Rows from block 4 of a small sound classifier, named by matrix and row number. Rows with one number belong to one neuron. Each number is 128 + 32 x the weight over its row's rms, rounded and kept within 0 to 255. All counts start at 0. Numbers have three digits each. After the name is the row's rms in percent of the matrix's.
Before each neuron's rows are labels from the 100 clips, of 14976, where the neuron reaches its highest value: "strongest on" is what is common among them. Only what is clearly more common there than usual is listed. The data: short read English sentences (LibriTTS-R). In brackets: how many of the 100, against the usual share in percent.
# fc1: second MLP up (model.blocks.4.mlp.fc1.weight, 320x160), inputs 0-159
# fc2: second MLP down (model.blocks.4.mlp.fc2.weight, 160x320, transposed), outputs 0-159

strongest on: voice: female (100 vs 53.9); the word "and" (26 vs 10.4)
fc1.62 130:113125086106129127098114074159173144088123177119144125213083134136111124126094164136131090137137079098168087103096192123100167143131130079107137152124191179147130157132104113140134085175131109125158168138104078023090111076130105137107127096105133105098178091113145148133171122158157148177134049134100133141137161123114122134153119154124176125115121118129150132092077133069117121123100158118084130121085229110197058107048151143106112173091116116091087131142143183095136117119126097
fc2.62 131:177139143126134097190154122104106144106116112162079134046116117121162117109165123136121179139151162175109153137146111133119078143111163136167137092104118040121106135143144112088122166107099132122104089115129185210183143220065150106154104124138135143112041137129109076102078084118099121121126155088135105114135067174178138159099184106123077159139156111132101079125127152154146100147130088136152149157156107153076177201183109131177094128128130114115149081081118104170154144145086158

strongest on: voice: female (100 vs 53.9); the word "and" (26 vs 10.4)
fc1.279 174:217158173187137102131098120163177138136165143105047150105117148135187107092087147123166143152159132126108129148174110060120128095063108108148130109106144113137057131115081136090110124093141097117109094104127104148147069123176104032124191122160124063093079121143125128129095102135113102143096128166102181150150134139129125100149130157033154156106147095124156098087130113091108126118122117161107103066174084113102119189180158127187123093126135111108109117094126086200131136152111139
fc2.279 162:100189106056130145102224121151108134137086091078163135219137129121081164151130120115128120107039112133170114095115137147123108146149128144088130136149155125135204141133114126193149140109153128141140160171121129110071155128145105181154121177128149140172181109080108144106132143128128154144147139137153092129091083106099143150106121125179181121168097123126117148097112144141069158113101159078102166140126081123155119105069083163091134124091126142143148109226176135047139080084109080

strongest on: voice: female (100 vs 53.9)
fc1.127 137:197141139141141119124119153105155098097161132065125090126109131089081136107190162134193181113134110155105146107129131071120099112063151144159165169094137201110098141129140114130172122162115120089123167141170162144099090177084161094143135104085078146085121159113162153065112124099118138162073187205106162125144073197174172128146135108107158114160101170132113107102109110169136120149147108191096078139060138159105162113122153165138196097057085139136117117093150128132162138155111113
fc2.127 130:098121071069109163131103087140083159174092124161134167137142156147169111146076082124071071104090116110162097122149154159111126139164091128053100164136124097166169112136088139145121113124151122175178078105053144142120110090156112147099111109171137098155168126156078139156163141143121101109169059087109133091128163136064046147090089103118139188126135143161087130153141152062114162106133152068126137114164106096197090131128102166121090184149143144168134154179123130139084091081113116

strongest on: voice: male (98 vs 46.1)
fc1.107 153:186101127085117144150119143117129149112096116125081105125061103176130144144141153067165119173164148123136146142147134126116218110122128101128109102109172094164174120115179111153136098149166196146132173098127146133148125177147138124156090123108158126108120144049119118218127081089128150140084126158119166109065141154137207102166107121060086128121154124144180039072109122131133072117149092171089087120158172126074090138116143157115099125139129086116184155150110161067121093097146158
fc2.107 133:099170137166176118097137088176136098176159097100114143113147140126135135104163085168083120078077149152129136144131126105151086131156147168141110152106128137088084087135104159117115087161085062109109085111133166160126105140146132129102192149193078142191116129201134140024132134132089061089145114053105113151200086106100072145068134172161163122121116139111081168165122141108097155160112138127142170164121121108116174122166148139157159125107109158129027121106133130149098138129109095

strongest on: voice: male (100 vs 46.1)
fc1.6 137:174113099139082106145130102060208105108101123122061146143186182205123119108128118105123117104156110152091141150044164110141161095147166101145106152087114123155142130137087133134089123159155134133189058179083138161105156176077130119128110168141143074155108165155151128088118087132165078102125098127081097121160100114163121123186191181049114174103139087189164144071087162101179117164117138142131168155164136142147127108123149139115107135140168117094106117107184096157121131143111147
fc2.6 139:109152120134152129174128075218106133144138093165234118114118119086145154140120143166167130139095128099163085074145123162108127178067148115069112098192082153177131161063147106121132144137120147140074166112114095115096118100141150154106111099151133121092110032106074114107153168132128191131140158165143139148118190109114138131094099145215146082202147174084086094149176092137156113097112109081161133145113103141085143094138107146146096104096112129105130137106143125092105138101128082

strongest on: voice: female (100 vs 53.9)
fc1.22 138:198073114102097142150134123030185087168171080045134117178129195138199162132176095159173119144215148141136142071114134131166147119155138117114153182105159144089125142131114126100103178150165127134158111141154131127112084088149104140187100165076140107129088097147131156043105153159125129127139119130124117161149116112155131145132159169111142160139121136086101138136149095131137143130101079165113176191167106144134115113141167119118147115106085158093068142086153091143092149068075140
fc2.22 143:088152146113194137121148111239171160080116158210163178137130087130082096114108162097107125116077112125109115140148157153090107142075178122083127097140099095144115121129137150107187122133150178084122087162118112125176148201126152114081114105157114154139124119155144099199091138130203116144116128158139119104086138139086117105120110120222130131129131108157125113084122157193148143081111161050134103063149185132109149158127115162126076120143111106102180106146111148075123088111138108

strongest on: voice: male (100 vs 46.1)
fc1.304 090:139143130156107108182095078064112130106141182116128110121145117103152140163163197102100129151075162109131115206191107144080151127163131212113076119093127145128140148117156146187121135126117133083118146133078138130167127059083156194081178132112135125093125104075107131111188135147112139220073159094114137087106106106089127178089127133105142076109123090102062118111111172110169106100122177116147127128151173149196148109125151088145155124122150140142118088133111123067127169087118075
fc2.304 097:085113065141151147140129150149133176187116093163117137146168137103143144120120053183164153071187105108123111079111151112173113136069109101120165161182092129056151141139089074107122093181126045158105133135116148095066113124189116126120098079177102133111186132165196138111134124110125126089150076199106105117156139101126136108167116092126126131157106168154152180107152087084067120165115136108081142105123113152142127187083136126155111172139123132123135203134111156192114118156128141

strongest on: voice: male (100 vs 46.1)
fc1.39 108:072099167158151109139063116106133082113089134146101092096116091109083106123105163179100184086065114156121116117113140123125090223135172099106135085096140114139143141112120150148162101138120142097063134064140110158157145147165126172149126101099122139082049178147189195124147092145114139112129195106115165105102149150086063116133137114097088109161098095120174163055122125149117188089175101066135133146134141106126158173120143117165185105165115132164149108166166142091099077130107129
fc2.39 118:127163099111127142087178116097152143182143128088143188128125148128168121155149111102091075191165108132123114141132072126126107067151057179158150146133090104073134125141106137096064219110105105123189166189132109105103098104090175054069125104140138173138149129128122122167109148117109121172141086167133074160130101133166164130088138135158190152064135139114100081173131102094174099186153091124145118117119139103107108030124115110085088152105154101115105151088121081120124139129123129

strongest on: voice: female (100 vs 53.9)
fc1.1 187:177093081144108153114123118132127154129129134033094085113095168120136154073125125115128113182140119140110117127087154113105104098076103080105136147054130149114153156083130118118132152160103106129167148044143146111143097127153136093139143118081126069088091109171082153105099084157081131084088125134053110165122084156130110131123075185085092160138094110145122169105078190099150157121095097135096104130164095107125095164108136130120162111060095125042064156061165089145143132108089122
fc2.1 161:085173144117146067132120140110125076098117094179063172160123145147153087165117115109127163109105155112095105117166154122098135167147142155110081109135095100160081065121102120130113106071181167137095044178087070120108134163105091090150089148114165154139156119067133099097128090100139117182140084174187145102123167138094117119129145106160148075102157125053144074079145109138116083104135112071178095108129128145158148140127087127136082117137112123151164061186130162111097072087156081

strongest on: voice: male (100 vs 46.1)
fc1.211 143:104162108131168104176164128140148058132138134136119159139120026109111106142117164102136143119118113160106085150134112090168099105045142120064121137169147129132132083168106101118114171094191136135125084082091163136087112174134155129068123079155144174127175071117143170134112046117099111108141155164137160146199143121129110112047113199148110159147117036129138138106148112135143148144111117058121152165166092061133119095120081119103118111119092121141095165125142162122167156152139082
fc2.211 145:148127132130097138099103133096160145169120150115138092151077184160174118113095092123143120097098129094176138095138115159123150128176157121170152119104147176106115154115159158188162064142064082107120165147125124120171108077115117148163168135101118082111085167117116056041140198112150197135111128092110049168082139143157152163156147082063169072133119157163164099142093126125093140083166116140162096071147132182121177125143162120157147119112169135072144090088117128125094113079101143

strongest on: voice: female (100 vs 53.9)
fc1.11 112:105125084113116122081203133085184090095169172087132181160174182207100133113121067091124121102111117142126153148092135150079079164155105093174142144104146102125137087119068106100124140168154112169177145174117093133066124110115186158113110105106104138153165163118125158165136119081145134117134077148147189147091067122167121124121144111176170161142162140069094128191098139058123145152126171125118148071131138134172127136129178118129125105130104150110022120123108124118120120167124182
fc2.11 118:136076181147127127191089143133094159095129085103144104101119082051125148136124149107088162160141150112135109095113099141210171122135188151091117115166103151156113193142170160166140185106131137082068136163186155166170199149095110077151150157071176110121057121072144107134126143139180128147138140127129112108169172187120139138124135139144135171090105083189107171092113151162188142103113092118166081182145124150120151177126092121111120150173150138108177088105153087152136143113124139

strongest on: voice: male (100 vs 46.1)
fc1.128 126:104142098169057046143107081151123135184162135092129129153149101089073091080082126122125084112091141165184169197204129121077165147114072113088123101141145176147134153107118147157155088075158131153084110122108132143092126148133120120128065153111111132083070136119135147095112115126087164091128124135077135182158137082174109111101087162061107110144125126133167068119126186117108184056140175077141144109130102103117102138099120159110176162144127148144075157101081146113164099128150105
fc2.128 130:149140136108202166133176170097167056106101120134057158147102117136166122174151118098086146112126099089087107096074137147170100130088164122205131151101130056073146063123144125093089142121129126134177146132131097077182142109153127089126148094135125166163151145129112125105179103085147124126147087139188093075090103169097086121172161112202140122115110105102110128134120099157093114169114041064120115120137094156116171107132141096117053084126149124085173135136162119116076100148131126